A small image denoising model, trained from scratch.
Model: 0.507M parameters, 40-pixel images, arch edsr, norm none, activation relu, depths [12], widths [48].
Training: muon at rate 0.0036, 10100 steps, batches of 64.
Data: trained on capsule endoscopy frames (Kvasir-Capsule), 42238 training examples, 15.3 epochs.
Rows from block 8, named by matrix and row number. Rows with one number belong to one channel. Each number is 128 + 32 x the weight over its row's rms, rounded and kept within 0 to 255. All counts start at 0. Numbers have three digits each. After the name is the row's rms in percent of the matrix's.
# convs0: first 3x3 conv (model.blocks.8.convs.0.weight, 48x48x3x3), inputs 0-15, a 3x3 kernel for each
# convs1: second 3x3 conv (model.blocks.8.convs.1.weight, 48x48x3x3, transposed), outputs 0-15, a 3x3 kernel for each
convs0.1 097:114092117109116124143133145148098146128141132130127106100129088152150124179164145140108076180134087206139110184153131163139109133106089131124127159110106118103057072116097067136125136121156144137066151126083137131106148132207100103171030054102081106103148103102134101120074114168107147202114194254121113098145128093167135109109166178125132163072105159103132149104127130127118114105128108104127146088107140079119096126153157160211193
convs0.2 121:202237195133161127167143119122119126112100093075070117131069078177108134157096134149092167165158233104092179135165133118142099099130105125088108142121112121136134117129115096120124138119152045038114105087101133117152120119117159161134136123101079113199094109143127119108119069043146144131159144132139096088123084092191168176129130152065089099114133143153122118177148148114114129125065134150146180122114123130045123155088156147071124
convs0.3 084:203152155157157150121102113143124123121113103106134122125118105161104082104086093152135127162136134175120105114191163096166150089130124095077058195142109231200129167134169162105122143131113120118132084095141075093125134131099154210109149183112138145143130113104109112079111107125122137127106083065138145112123127097101135131155128105119095110105080096177182159155104089161156094103162178097133174077052082141123119134114115143172165
convs0.4 077:167117154147123149161146140124101142145094171125114154108092106116095122130127108134100140125044059124077127066113096105175133135191168140183130131148110156163104137140123165209190130180170148104082164081126133113105098133134092131121131127129138093164145051114159087114141122094118088110146132143159101144131123143157134127111148118112130129089139097119123148090114135138164169123105086095075069080088092142098109114088129131138086
convs0.5 083:159130125161089128111109075156177151184188112123081082145149137133143104123108089077071103088118116107127141084141109058082105073091077145135115131185122102158132110157119147217156144210168176139134166185116175163167123076060123084066126151114177150135112081148096081150173172153115128094115104104149160134128128117124120078121142137123169114143115144141124122120125137143093129093116129095166125124098154105163101155212080136181121
convs0.6 086:103077152131200159123140148092126085161153202118126127119130120149206129148087095143154126134177149138132151125102136139135106172166141155139132131147085126137122158142166173042208074104107118128105141165141114136111127122110089198134126082107129101127130143105093130086114124140115068121118123153124125115153206163090074089121113105184170121121090139102080131150197131121080137126109071127143083123119111109109098139160121120096132
convs0.7 133:201117179158073136150126137142118149132109111128127113169106140126104116121107126128026146147120109195255103091167131112140126132057107158142109127102097073000072128133137133157122127193133153141162115114136154138114146138132141139134120145145131083137126148125086158152129151112122103101097104115137127127121089104076015088062133175110097122139108103128098144146149136182166128135119135121134136092106141127111157117085127147071078
convs0.8 094:140159130100151123148127117111131115115192126110139077124149093139092121103139123083066118110110055111085136153121159106117138131150155140157147146130147121147117123130139118079118132107140105152126198092167143160150097107114115065099136110128127114146075101165133142135118148126135138166103154151168181146200217133137101115094137032094099076112148091086097114155194148133141130088139115159053120123219184161198154160170170170187142
convs0.9 104:091130133108122113110112084155180173098136207112107156141102132134101143078086160143150159098110132102109138191227172095141134132124075137134146108084143082092110101080081113109138145131147105139143139116155148171186140128144148136119136132138061026093198086064114081098180161132205147129181152008069125155132158155116145185075144164090103151121136142077116105127150105121136133138174145147142131141112120082099133106099128129115125
convs0.10 103:148149152119171192090136190145123178146128219127141179110128196091140156141122142148146172176144158195181154085139137069060103093071059106128211126168184173164097140109112124105142116121124112113168099109126127140109114147149134158146150141170109153191109112159132115123143127140106107108114140153124158181117129058104127095099102165131077178111141154089060083161120085169147133163196209177138179165117141106062176094089099117096122
convs0.11 106:188205153167152112088098092166128068218184099215209133129138146111122166122146175124090093183171102163128104095114118099093090070066066156123077158140138110145157155130094127138106120136111135153087141132065151205101103078067139096084143133115127147148116122102107122150137157191152195248102104163148133115110131143089109119071090098081096095127133123165157164174177158119140135147122111111096099082086117140146158104105136101103108
convs0.12 111:121115166124118170115100138117120135124120159123105157067086090073094102068086109134138157113135156120136155145142133129117114129125111114123161123151202103123176177137110208132100207153113093128151095119136094125141206086039234122081220106070170105096168121117147104077148149153137138174131126135159102067206128068186133091141113162167115178167122164114124109132148143129141137161123145169137160152127149114118129137114124123126141
convs0.13 101:126173179125186192118099151139093156079079210066132247121109104136107117111121116129132130109145168113154152103090106108109103099098106141134142125118137117131123149152180105116172106106132138147121140067101158079109093113117114142128097125132165154111161121137122083104153171182142128137119116129104112090180159101145153081119106051127087084111099090138096088236138031189161081118180176103146178081108131192168170151141158142140146
convs0.14 096:107151126112105144121091106164058128145129149155126109165177151128120142112115126173155142174167127126130146133152145123134102133123088119116114150165123129133137149135130066142141159089086106111120119151151136153166147164131157134112127100085112078129114133102161150118143139134131122117131106125140124155137147133119125118144125129165134119088108106140143133173169160161120056123078071157154087148152137062028033148119137192225199
convs0.15 100:156156136136145113133139114120142153137161143135136152169140111165128140166161152147103111102090094129110141028124127070158156109189163169115057155111056123136072139126146138067159120143170135136118113139175096149198132132131121129133117107117033090115160119136157101105122145142122130124142161164109138154115116148108127159109098108101092119164161163133138164143155135117117098083082104144119150176190202130105090124074099149134102
convs0.16 082:148169146117129110124110120123158135106128154159175154141164105144190136111142108160182165118120110096108089117130154152135156153138168138171128112124117102105116096119109122122115148169132093161169119112122149156163085096071128115101162167134129188188166221184137146133140099119136105109162097097176205110114114088096121107162173147124105103161132098138139070111131108128119139157197193137223158117129133213179146155134099141159150
convs0.17 099:141135145119108109091140157118099121087109131095138147141087112125074102121099094134118147141133124138151167156202147160140147085115148108096128081107125018076158116116144132119126149127149134071097134122074159174129155140124110114131119116117145063090135113111079090102177177135155162106135186144142144091146132117141100112076105092140116130190176212146156114113131109079077065138131147147097117125108095108065091157110092204152150
convs0.18 108:177122077191137052172147079126116137125116151123079089107112075096143098070095112157171182129144214090075167144137194101093128138106128099142146101109145096064083106115116153138122160128112145138111135153124132107101086119107116144130163160148151127063134163081116144143142128174149144143130167167173144148118127135061080117213109068148129058112124111170152140132090060122106066196187179152146151121109120088112079081119135106161175
convs0.19 100:107122131098106117069104113117136112122128116144111116139080093111077098132114126123194144094147127048122124021095082046107098061117079124052043117085075156150136114134140125136141152132131184149132159123112128099086098140131130124085132120093098069097129089085145104055147143192130142152113138133170133137130123135097110120094132127088104100087094107092122159153149133209176112106119109116136134147161165037011055061043079097088119
convs0.20 087:199190142184175131162111110133165078124122082140085081121151147121128166084120127160118129172139126191150127028067045104127140090162176201161134181143094137146136103120133148121157188168171186152159169166139157149132082097083147137116148132134125176177141192152154121109191157156189155133152129115157129098149144097130170136133125137116116133113130148194133103171180144085169165118094096177112064167113077088136191103173198041088124
convs0.21 103:117120112120114106140134103101131144100104111121132141139140106140123084193197157109114105121117110100106118074071075120115094172163152085068069099088084181182171157165169121124128094072094117109107135116132128133150168173177129126118048048057157164143134140144150138118138142148139131121151132109172182157110123125085090120103097103096089095113101114126143136119134123131141133108081095100098111110124143140137129139114109135116139
convs0.22 084:139133086145138090153142125113116103148137140098140127134104187142142151137100065107089144099115199088109160166141098143150051121165095163155134123134101085095115101123151083133135112121098165168145194176116151128053104132124079138110039088104129142148172070133079060150093123163122102122159117093141128150107123115072129142163154125160215155115112092145118151149126129115124122141151175085142142124087085134142180153164156124153182
convs0.23 096:089101096109111118123125089141157142134141122122128111135151188088114146079084127131131158130167180097149133101142150104116139115138156149153181103130155062056112138155158219213152151189153076091147090133144140147165124101111082111085126157124188147123164149114093119127089144188062153192090125163070126113115164167119138141180065009195126060196141124130141122126140127102119128101095127099116138130134176143124082155144116143122113
convs0.24 088:120098089120130117116133120107122117144117099133077077142114141179148119181142121139108106130074102111078089130091063139178106119151157114099099062069123034079159121139147101107133120112139160110075164137136190160132104108147124108150090110144034101088079109142146147161150158146126142127106134131136147122092112113090134147144127088120155108162173175112111118166146157209203193136174161075110112033043092172097066152078105155066107
convs0.25 106:154182166166145145118099095107124115122138101115134124145111118138112117135107096140152127124134130110140148196197201142125135094044067092094076052054065088079103134127112128140130147176149071115138119126134170177125155151130119124118117134129080052101068079158144140159114099092127130123150146130125112096125150125187201184067094078098098087143146118047061127105107123151157138130120101120116102122141148059044063108148144186253255
convs0.26 095:126091099132060072140094082075104132100114130139177126134115097174156148174150110150131102138116116125145123089075058124122084176174142130104125083085079120108125179135144131124128100098094127061063090100095081105111153131119159133137124111125140008050115056114094114144170156157145113096150114097112125103116127130135139113133090118105091095093085096145212198116142169138148171112083030167179123159190128176141161137113130133124116
convs0.27 130:128166115142179124160165138133127136132149123150180112108138113125133132161139141160187084218204074194164066145093145130089156121089149079031147084030133081052100103103149139152119187206102087079134141113113170131096134077145145102134143133130155126101086109131067169169094127142122125156128099155103105145064070125099105134124095122092137130095178140190178153170168164087112169130098125124119140093142143144089098109078093114079091
convs0.28 098:111118169133117140134122092150121072091089114142158118136096071137117096096134144170131041146159115036120180215144085218152088154122081173160105146183142094150141113136146149134146106131158117090091185146118150159145096111125136107131117118152170081080138085065131112112087140175046140224092122181076074049108112101126133103166103128123096069109122152176144152173158144021075126137131086119128101108118148190153111166146104106108140
convs0.29 092:203183191122129116097084080161180180042079131095121197104116132098101151137156174165130157185145150131146146150184173140169193124142153107073096173104102150132110096118156126111160125116144102117140126069106107121111103086123105116116143162159016018116150039177112098180114098112120140101109128090124156146115137143107130170102149173130099132162117120118133079120152072116142124092130145131139202129130156101111094093121116118132122
convs0.30 110:153141155149151155165150146138124127142131153146121173096098121068078121093113139127074123163115141157122146018128215033118197038126192129121131124147172101155166138127143149107154125123152201150141215156134210150138114126157122120156114099144103125131126116107144110111119127095123138092121138126117117108139126095155152129119109157131094153088108154177143138170145114176121125112131172118117148073094120154103045182135036177144069
convs0.31 081:131128120100134116096087136093130110082136125122153129119163144111175098121074121130178090117137118088121101100151120096157093118146114102166090100155095109138112106133128138255083093095136121151106108153128128133109131127067074153093151143139127127111118164108113157101163129115149126102137120114124125132114098112116152138102171120103175119124123144121112131104122112114134128131123134111116096136141098093161138119112138132117126
convs0.32 101:100101145121126121107120119132066117179097149161077104085094102125122099133148105180190101170119122192139167111138154104166187072121134138018115109044068111100073113136111110101074117103122113105155127145177127094174139074119158098117160104106098111147101155134123179150124119143172121118175143172130099173096041094157090125104196158106144145113122153123092117088076084138069054102133125145151173072119148118080103120090123059039124
convs0.33 118:147135103128102162177127169159157126123120129145136146127130104121114103077132127177130161139101113099108123076071144086067093147082102146130136141065087175136095131148179165110169149165156118100147246067169145150107100102122126125151121107152147127127147079148125141198153111175121092116111090112094108103088173073111162088107171090133150136041104048135135094066210080090143139152087144117034092128115132120102140116128166133121135
convs0.34 103:113139143100135128139150117142133112142117111156128133088109109102078066075070096184147138156117149134133229133117157167124136139120085200127154159106114166137169158110134183123135134077128132137137097130134082123163113130103138132084124102079114087163151116130171133100142146121084120071104155146112090074107087069132110112169161158164164138127155124057102152106124130126115100163126096192144078153116083129115102124128062122154098
convs0.35 108:120134145110126132126163158116146168131156174104096134110138162083119172054096134167128065136129109160147159085107142097167165092160191128130130126108113091121123111153146092103139081093134121134120128113121123104099160165166135125127153115090143152104133133128146138158192115056189145099222187171149125105160130111162112107119175148083176177091102136144162193115130180088120146156090064172103096170150136112112102108118132099140186
convs0.36 111:102134112107117108110095111092118180118091174153117190122067126098036139096092117115118179141123163132140156072111150083105122127111114092062118128115128121127135140112132132108098124088105160129158177132133133133116157125102169131117143114123151096077206159117187164141193215169147204137073148111166113073154116032159129093178118126193061091145100081100147143069152116093124123088112111107123111103129116180109148190175177200195202
convs0.37 089:165136121169131097110153138157156124136219121146161104118142156111105136135097108064140105105161163130137129093134136074116133086104153141143157168176147145097144136148139121173132119129118195133145124132113121104116146120101153105131136143111136148137117167104125128135126142121121135137116138140175138122156118148158103166127091154103105142132122148138044128033000042174055146153124139201138103139100138084127138110082136131127151
convs0.38 093:116079126118079115105094117142120109127112117137117108109101108171138159121134158098105187086113199182169229137120096114121073158165115094135083129143104105142083170170145181179136122145132145142147104103116113141105147170109186205129162171100105137186151086111152075142119125119086096108079125136143142105125100059103134058112126105113131079140194118124112155141122135151110128130155119123148119129168140123159093152103034117141076
convs0.39 085:164138152153121156152132119089162143124128116125100133150108141140128145115134132122125117148143119137086085061128111086180184110198214116150161128148132089102098128121100095141150140161142152150122173129119105095109112123169094118174109139202100134169136153159136200209079146163057106157088130149096098120133098109130131115169130090139127117070072069139096082136119137129150153114134131136143156123121121195172188139108139057083087
convs0.40 119:164138120163131098131113130158148139168123146151134115131134129123116147117113133132127176158179255171104126139110151126124187145127198143114147153135145198125095127133185090132182102122139150139171095117135112138148132126141153155198122106142129109127084103126125117136142102114246174198198119100126101100119129114046085110127111126080096118151136158138099092135103103205153162146094100143124144150107151052075095059122173121134171
convs0.41 095:135155123128155094139140081140108132123080059138092061160187145168144095111077062119106137137131141168151152128105096098069093102079071112087039104092073108131103121126130117128107124149123162165106182172107151143135111109118097110145122131170228197141213155080151135092130168177105158156102137136058140127084154151101140150211136104207115110139089075133109125151167184170153155139094119109088106107125130200181097191145075167150096
convs0.42 107:096091076097115104105135125082103112125106106119111128162167142152131120194167171151156149114116113085087072091118143120125148135182212111145147076088099085087122076113109097128122153195188175184146128145121124146131187162153149125117117099116147140109124119106150136142176191169144137113125119118165154137129108101117106102085074109103079106171164186098091117119122145127146167139136130111104099124096101150156151122122125155147141
convs0.43 079:177162212191127191172156187145171155127170192111142157125120108088081109070070105095113125087112156104132162120105067160132090133119091194184157175126110185105059134138164119108168136120169083099085087102097134129120102119120162140141157148147132112109075141122085158162149104156124096147145108127134119106144115096130149115153153122132133108106097090186133152185132114143136094062080097076113140091076091122129116114129125123139116
convs0.44 103:143149142106143141090087138135137115124087083095116120154138044146075079206132133108151235180173119172113085120136141113093131099102125185147085179103078141125089125112146115113146152120168114093126120107119174130130119115140108119137136127125095090080141103103159150128119125150124107121068042084149098070097106090158179130091134143112112118242119085097137197118185188147150158113117071163123074195155097121102054149119107199130112
convs0.45 092:213149119208126099198112115175136174155162124158149120171147145136134137130126113081138234066118229065098167205147129193128125175140139131152188108135185091132160151139132148149156124120138139146153103116124089108127133112117132113150140130150110147110106181160058136149191152134146116109115095110167135098140157118092149150200125140161118128164141180149092113144105109099077077100103145113125134120131116150143121160179138141192175
convs0.46 095:110091103151143123149158157128122123105107093116107093153157141139135126146147126159172147122127124140126120138164162086115086053096048123111071171149068249217118157149163100124135101114133089156127138177152127154153155194214082098142030076117137120148092115140064053088092091084102098101136115090145164206112114123042058083111059049095052088096108150108127122116114104129156132150178165099100119062075124132117106122131128191215159
convs0.47 112:185156156174184150182159129107117155140142108168135130177181191099125145086097126167150143126109109126134137101104158147103121137111078183162148162140138126094116116138138132138145143138149160151117163163133123109094080091146137147151172135133138184218117150191083109131083055070153129138212175172109113087127114082129133096170168161138130136135140146172158125123122137145146134164149124154156137150115090160165160088110104062089063
convs1.1 106:105100110146163154160128149118115132152155144158139170132112086127099134131132172113142099147138070138152111204106092181100064133107066203151132172135120136109092135108131135146129108138124167159105199167083155106077125164167103161148109089114099128089142133140114136161069039109084098178112134238104084079130081101109133120109159166142128144094144109142169162131156135128116132127123141135099126081066079090069111119123163151127175
convs1.2 103:177200188115140118101127094156220186153167116154167151125133113127141123151170153109097168096049093151085095201165114181150113132143108100145158123160140142192153105102130141141149130109128150084102168089063147084075159151136105114121125130154219161103150150132116144167154123070135136072116159140177207158114144104128124119172087090177119101134101107147110112096086099127135142052038069111128158114124159081122160101145172096139161
convs1.3 086:150139141138140129113122102153152127134148155101102124138178143141194164149156130114111140130090120151076070071112172058105145024067155180138041196133078225171086114095104098102118126111133174187145115146154136119112110070085122111124127121145184153111120130136096147122132177186121139157115113128168171171171153143201137146185164095160124085109101091169100086146142124102113090150193153086131145105133155092071096164167131165153132
convs1.4 092:140088135119150148097130096140183125144150131085117144138198172136131134050121107088116160105108121135103159085077095116151142124139166109133105135166129126130123114076128127102122138141132115131120055059094130135125124123113154129127165161138164142097123117135096143162142138169124088118130099130090123169106107151152150175193154149188094118112072144111151127114164154072115150155191164105143152112127148097154100114220092148140113
convs1.5 087:147191137142091082079079096157127133088118081114077088142209156129193138149133098115103094130167113155173155106125142133106145154150121098126106139142081113113099135116100127075090113122119141124114116139075145090092134082092158110112161164113076157153132231124130081075162149100181133111206130106134182137149155118125130106090151157049200155104109142170096112184040063104106089174115111196160101164125131120096147168092177127177108
convs1.6 079:156134152094071122118101129125141120111092089127138116184136136111255144174179144164141119096172133143189189176175168176140168145134140171152159187089128171119126112115119141061147146114135151146173103100160148157150127114118102181123129130108143155134089051092130103126153120128131178117146160135164187141094237076077107098127096115137149100115116161150139114095110093150132148095130106104139091111104107118121131096095170145143154
convs1.7 127:081085152117121132127141151122109122123129106146176102138097151107095098174154100142081165103126129074141038149179107125124116119063137167213182189167132177107120127171135147149126128134115149139130096109114092117118106129126139139137154107111153160100176138111201118106121105182138106146150091146133131141083120117143115167202070113126105130101139138149089107155114112166164100113120142081096113112142102136146139102105126072044100
convs1.8 106:133139176105150125132116133109142134120050149122147120109069088148060126098156096151126109172172168179158173108135172111162118139094146122158121074073083112125100108159142138197110117102104122118123072027113133106080131152153157165140116131137108172143105143190085175118128098108140138130146142109170143105138081097115159029110171149132050192124174153146150098087140099175079133142111071089071147145170103071137130065193064093088159
convs1.9 099:112126117148126148138131146137102121149130117156141119122149145123147091163145101146143177090156097124166128134081113174103100145092048151138177106083125114085153115118136131142137121137139104171141107151143101126164129154156094142148139134123150175136112093088125041008198134185161082113141162088019102131023116077129156227061135121122141122169162139166114145117153155099098129142150102149126062147153107141111141147124119114125089
convs1.10 093:122090098091085097151133113092080128122124097123127110132155216116162174049090127084063092126167128145196121150147152104150171059122165129108097138055068126068109127133132134138131127127125136134191163122123145104117109117151114116130104122098163172164120142125097129122086086108070112095096140127130134156096124129061153144143124110125149121030126104086074131117090109115129105131135149134147122077130121171193239162232211152149114
convs1.11 101:134120157093093107150098114102079100127102062146138128119159152099090117084094128097090098096141142125116104078087134121098090092075046199166187191193245175179210131114129124123129116105100113124097123107061098100054126114093122135141109117115148172123107071044092123146152133126147173214141152206142149120111120134106131110176200191186163174141126151074083106094160137165182138112126076058068051073096108140138159113151139097094127
convs1.12 108:112127166090120150104128154128129147120129143106125132072095191108127160138103111078146183096109150113140126153116105141126126156124131082103156048107156105133166147101097201102076159126097090101109082101119041122160194114086255165079227148106144134133152147133154142128117143112127117109125112096142113076150089095127124092122131131125153179120168144100119131118111130129127139162126107139090126146102125114114119127119109130093134
convs1.13 090:121147138097115122101105120135127106106133139107135143094110110104100100127143131114130141082122134083060117024090070078084061080067012107142169116111147161156140124127134113108110126125135215145150200148152162170143126090083119101085118117108146123138131106159119112151157130151116121138129131138224190226172153171193143194126115072184099111138127130123131100119107104135142117100091081062077104103072092200223190144136157206163153
convs1.14 115:119133141159112132135143133122137135145113099162132166178192143098153131090117141128132157052122163094060152164175110134161101100087095142148132121105115151137098121148146185155084131140135083105126089092140110161111149152108155147109150152103129070098120121134118146154144186150135086155130132134176109121101102104094108086112130164071188094121045140164113112157100086149116103130122141120120121132145116098062054147128144253203190
convs1.15 116:133139145140120124124141146106104128106143104143141139059113088070125080174116084086117203116115163173120108101067124104098178116197255151160145198169090150141064128157125111110150135126130076120179088122148152115167123136099139128130124136122061116093083116090098157177122068159120130116139133150046137112142149127123129121073109137095145112136157142145116129123136139108091131067085094113143109154181201160141099122149122149156088
convs1.16 082:184206140117203103102131120122150131114171116124163126090085078110107116108115129098095108086160089105248127119122144110107140104123186164124107203107113165096088136115113143154136110164134100109110122143179127128127112134133159134150138152137148187161085079109072122143191135123119146115186208123123202122157212149091082041110094094152138095062060078135113110177152103169175123126152127182226165128137151165143177104106142116130132
convs1.17 092:088090144143140129134149143125121162134128158139154166133138144108090094170133104073085101111095118125111104053115155155104157205151172086151155118175204097128151151152149150160139119145126174112123117141131124120121152122134160136112123134128255188194068089145121121190137135159186137147225172194077139126085144150113102103093108171097080191193147174175165175144155138100129103194166101156138114210150133137165159101117121079139126
convs1.18 105:148125162128121115136143140134123134120143127122142145148153110153174125187162098059048013077095066152128106100148109144170152137181201109119129139124122168143131111111119105104121115131126150121114139107073130136093098114130105089092115120116199143077222203134145113114150159164135134145121129143151096087183194153122104114215164173223188194234158177117107150150109096130094067121053058183104068171111059087096038144092084172166126
convs1.19 102:091096130152179152167162144133154122164164156154149140165147118136121130130182188170164200164111145152105157203185158191201199128196248162160113154164106154148102112117147132148139134125121139138096131125110083076101135114124135132133146142133106092107101140190144218255087123126098122124088096086054080069086095129082107147192125080166105112137115085139139135139162147139150139133152173097110155125156160211144115201173121178151140
convs1.20 080:172179112115117069131109103187131093170157091125143128080155162069160172109124161087079103113126108176145148026091094109127141029108084137111133191099120213172131131141134115073104111105121070099098115106048104108056137121110144113111166161122119107103091103128095125169078135125052145079091110105112136090137156084147123116067061078105124136076092138116096104133126093146102084128095091101119052106128138092149212044080161072095123
convs1.21 098:111108119122110134130134139131127127134134126141157126169118099186182132157214159122112107117144131126102155096089118094130160151157169107060101156128138222240175148170166113139132103080100106079108100107129140162130147132124101089103064053059156139134156104140157130130084142101090109098099134127122145168127151136115103120094122164104138159097113129123141125145135134138117130128115121134127120156153137130122146124112138106082105
convs1.22 092:132142152140122177141090124160160140122127134159121124071101148099151083110149122180124065140089090133162100094163186082122151085132128073097147114110141131128131103137110080100123082076107194158130148104067110097112109147153107147139110133114118117143176174189131039084159133098124137150067113120094153127147160107117159098097133169072105125129114097166146137165098122202108094120159148143145084154154113150145160099097139122099121
convs1.23 120:123126089141096106160149150140127119133127115124123111143168145143182117102071079108160159070127163072165153088095164120132209132114185119154156113118141048039100137129095145116128149142156110139153129124142067156168172159134158149142181155171115133145144145097152140068085122117068103179041088157187178228109068154127117194124117089170155104195131103135135129132110104132111109125146160108162151132128127113113105124136125156143162
convs1.24 082:137119105166179159120113154136169135153164156139151186061063094079055135138104154126150209141145184105126174085062085066154100103129146051110140066127134053121150151136118126130128146124116096098161137091149140084113125129112134146142174190130056053120137116158146192245120170126116136125119137157099078137136086158163107134128068106122055096143108164074099078059124136090134160192200234167137165086101110133120112123138148115098102
convs1.25 102:188135141124101116105087107138110120124151137125133133125090150158129122136103112113126167102127146129108085253207189147127100098084087113132143181170180142094094098118118109115127126138161075059076125132140137116126118143150131137121148151150052088083141140119137139144126135126157157144132163172037056040143141124145144141108063074148149098182210157096102090101116088112119134098092152132113153111083103016004077114120154187204225
convs1.26 089:142121112190169109115134138138119106178178104151172147132112080100096095144140070072095131111094080091075069120130071135102094125069099116113120122122148160141102146139133140120128149156131101119165104170194120189155120112092141116104158103101104093119126118143185140137109076066126111107123092092101076123140117147174103133156141153182169143187196135117136113142151102190124133103050076119046094138074076161134097137088072080081090
convs1.27 156:163186161170129168157094131140120135148133130149154109112232115114168094127129095103136105112167136103174145100061060131065071100068096125038049108056072097058089157082089120113123112147144122125139128133139137131132152137096142140093157152113070109146083106114157113081138169146136145128152137095085128096083123092092105090082121147128114123173136112084140178116154157138184138115118134134127148134124126092081105098100107103097113
convs1.28 100:162128093157102120121115096138130109120088099126139109124115136159125119136121135105192229142141143147129040167091025204120029182121070073102117079101088140117071136138139121111139127142141114113134168118083168157096114153135078109130111135150117103099133142082214132107142172223058096192093099159153116096147139117172152139056083136160154120209170118090131132158127122158144109143143143100116101151143092150146143154143121129144112
convs1.29 075:169130096193136137119104136205125121177128117142110121061136123115166153152161187118139132111134150104142145116100140127103122119105129110170175088118109107120102137135111115124140132141141141163100150189156125165167154156132093108111124122135114209164082110107121149136090097157139120157160146110000131158106115124122134114100156126085117120095109102155093078144107083134079105070123128105110083154160095086076146088129160103124176
convs1.30 110:135110129138120151122121147141113142127133147123124129081103101080179151094139141104125173086120158127131153041132211035100196086124214101124137113103133136141118128121130122114143120132136182086120175113128132105103113141168102132165097123152164140069145151091125134111156105137155139128164162130148097094142117130149131147135149174109119154106127176177134147141132156148124166097164172096141151062139150182166068173120032196134035
convs1.31 078:108107146114101131116093130121151142120097141117111127117171176150255166122083169152123164168167171172160141139146133130177143121134116151115128158068106122055114139126117129121168130119134144121125139094132161150151130145158154127139112170187161060118145065121165108125132139149138096129157120126108066080126167105141099070131148172126235141133064176102077126094116151106094122131131114151163119143140128129111127107097117117128125
convs1.32 103:134128143165161175122110169134150117150136133128132174145178131094099104100115132063122140116150104107065081135131150112160171052119151110151144111128172123141142120146147142171156133122130101105115107119161128090169133116165128143161112107117164100134100116140110104209137110101174161126163183183164154148154183153142199102150158134043117118039139143086104179107166134123130174167181173126123169196135106145116186145135109131107124
convs1.33 113:137126149121113138129125128154141148120081173151084130119117143139087160120120132144127102098111110118069121143102132146138113136139137113130108049096054095141132118107110121120120115121130203215204175165212191149192101104097105122108117109116136182154161109174162167151114110108120093075123103062136188123100095082148190124112116090118073120104084102134132115075144083139144128112108102080108122096082099162170162141255142149187182
convs1.34 098:132140119114137114142143138141140118143135124137139137133138100140135125082125132102151203138134140114092132208155069140128029121139118134135124160129108164120100149124112143124107156129098159152144161158155162157140155146131115107081130118081184135077105090084133139146023134154041165145045135110131120116167160128130144134147158126106088080082124176146144112120120093100117111155120059150154081137154105180145121182170097125129104
convs1.35 090:145125159155093159152128169153162157151122158125132179098150134132172165123120124135151159125136148141133166125077118143153153153111131144135111048057047038081067128132121142131145145137144146138135179105139144126148115086119086072142062053113128106151158125184103122198132094144088023108115029081174163158147143106151189117129105097143120083102064051126103093106115103094087104112149130120127125131140087121165123127159150150142160
convs1.36 094:128108098121131104116130124128128105119139142102129155178170151180120155167174166155126121141081117110083151107069113135076090180148103100079162111097112145099079133143134148171135128122096122073141146094129095054120125114103116128117116099093121093117147092136124104146150187181071167172060119191073120120082083095066082105181124144205079160183098109092133089076107130049085141125186186108145201110106188148080059117107093146152149
convs1.37 094:144110120147140108146138115127103104132208128148148124125128164116154112126141129144101119125135188148112218113127146100130126116098126091130079078132104068055092127130139132148120114119141169123099144113099128161101101113126096116105098110135148099092120155060101141141096112083137108170137129129154096102140093108119113154113112119109159128122123149130148128118255115146140140149154093098178196122074103136135180142185173152137138
convs1.38 094:096107118120147168130128130112127147107101150123117115155159160036028070087176149095157176105139214119114208096117117103167158130180169132126199123111093106080126150174121165162133175164141135133145180160176143120136156103110203143190175142167200157147164137110104092123132168162092133119138159131120078131097089138173170174124060086178094144156105154124195115119148169103158136160128100159129138124146093086118097149171120118165164
convs1.39 100:182157137143124115130111137147145143126142154114135128092085119143114126111113133126105085134106096123154145042049146083082196109137214142161169137155135105142136142153147140134121130137157152151132165151112135108143115114148093149134133157156044116131061121137106123144109125164107154174102099170153153179170111153169149182140161173102092133113162119126133140120150137169158138107165191081084150123119142128138207090122148042067120
convs1.40 129:083118140154118108173140097099109131133123138129132131138113106077107111147134074135132131035107218065117214121152219108142186147133099192110090154128155127148187118134131116130148109110168102099110122128154149120163124116141133132167106113138119125182125139160063115104164104065180159165147155166090134171110119112147124092095107131054142194118134089158116115119119122133135128135125151132156166153123108110111137074135202130160155
convs1.41 101:113104088130088103113127108145124110165118122131155125159125138130099110110140144154112131127107199112122194055071031112144027129146004126155176097145098055105111123118137117124102110122112110088153115050114112006120137137133137146136150144124114111169134140135162130082096067057090048058115125074071058134055067160072126161129098156097061166138096141144097086084079106062134091154151158094132142103134100161118118142158108127168080
convs1.42 100:100116121114121139150150157108106117118123121128135126157115129173153137150163134197207144134156123102148133049079180058101181098153173094109120116133150077114167118131137118141150151170126152120171165119186144084160138120128120090098142094104158179158139123108138130140195205217162157126110088128125118164171122124119141105045097123137139146161158141090103123108134148099152158189185129166163152136134159114106104135115137154140107
convs1.43 074:101126152078078128078073086099133147064100150115116113103177149097130173127117111129150147130127154153140153132124084177136110119131110160143115180154082181162101167136112143113132120115124134149157150200181159212213127157105126190156130172145127168197110117190154099170171161134141162185156168167133129136131091108135075162150153150135144161125089093152139114125118104123132101165143124158160177130110156117102070119102109140160116
convs1.44 111:116128129097115139102122130143145116109115134115141138147110003146151125216184142154153080129087035056153213173167135127160161093125159158088066190116094179095074117122137124130111125138146147137130120135144139141154117136127115126101132119136113085016221143144193128144151177150140145121093160104093138095204173126151071097163155097145129127170092098196188138195130125109120111102057032139138114183106095137137017102107068142123154
convs1.45 090:142139119144149071145126130147155122134143111151116137149138123116111088109100082112127199097148193105136180136136140130127106131119125110174179103142186066109141127124126137118116123131156090155163106126168072107118100143126109104132093122135141124190165132169135103102182141080162143076139129123155135142166113133113102075218118048207148049220125047157134116154132106118114108076088153102146181126165218149116129107127122097118144
convs1.46 091:110080102145161110169160138118119143138132125151144134149127130156106111155207166138139179142111195185087126189184190142160147048041104153099076143127069200152102122133139117146139087095105068068088122071124131079100128156156069125122033084075165154141107117123101126121134170142150141164144185147191197205125103156078113129087121090158197104139180151112077144118083138140119129122157187091109130046101110105045134115115138158106140
convs1.47 099:072109085148113113169146148115125121136104128138134152139137134133145132093122148149135135159093108170143124103119096114138125109130135136113097186115102194126162116105113121134128114115115077077069115126135117129148129141109121128120113109118085095143081113165150123179122126200153128127167149090105117081114142085159138104164110131104098117087138143142151108170128109139129107093097059080086037092108053124148081099075088083084098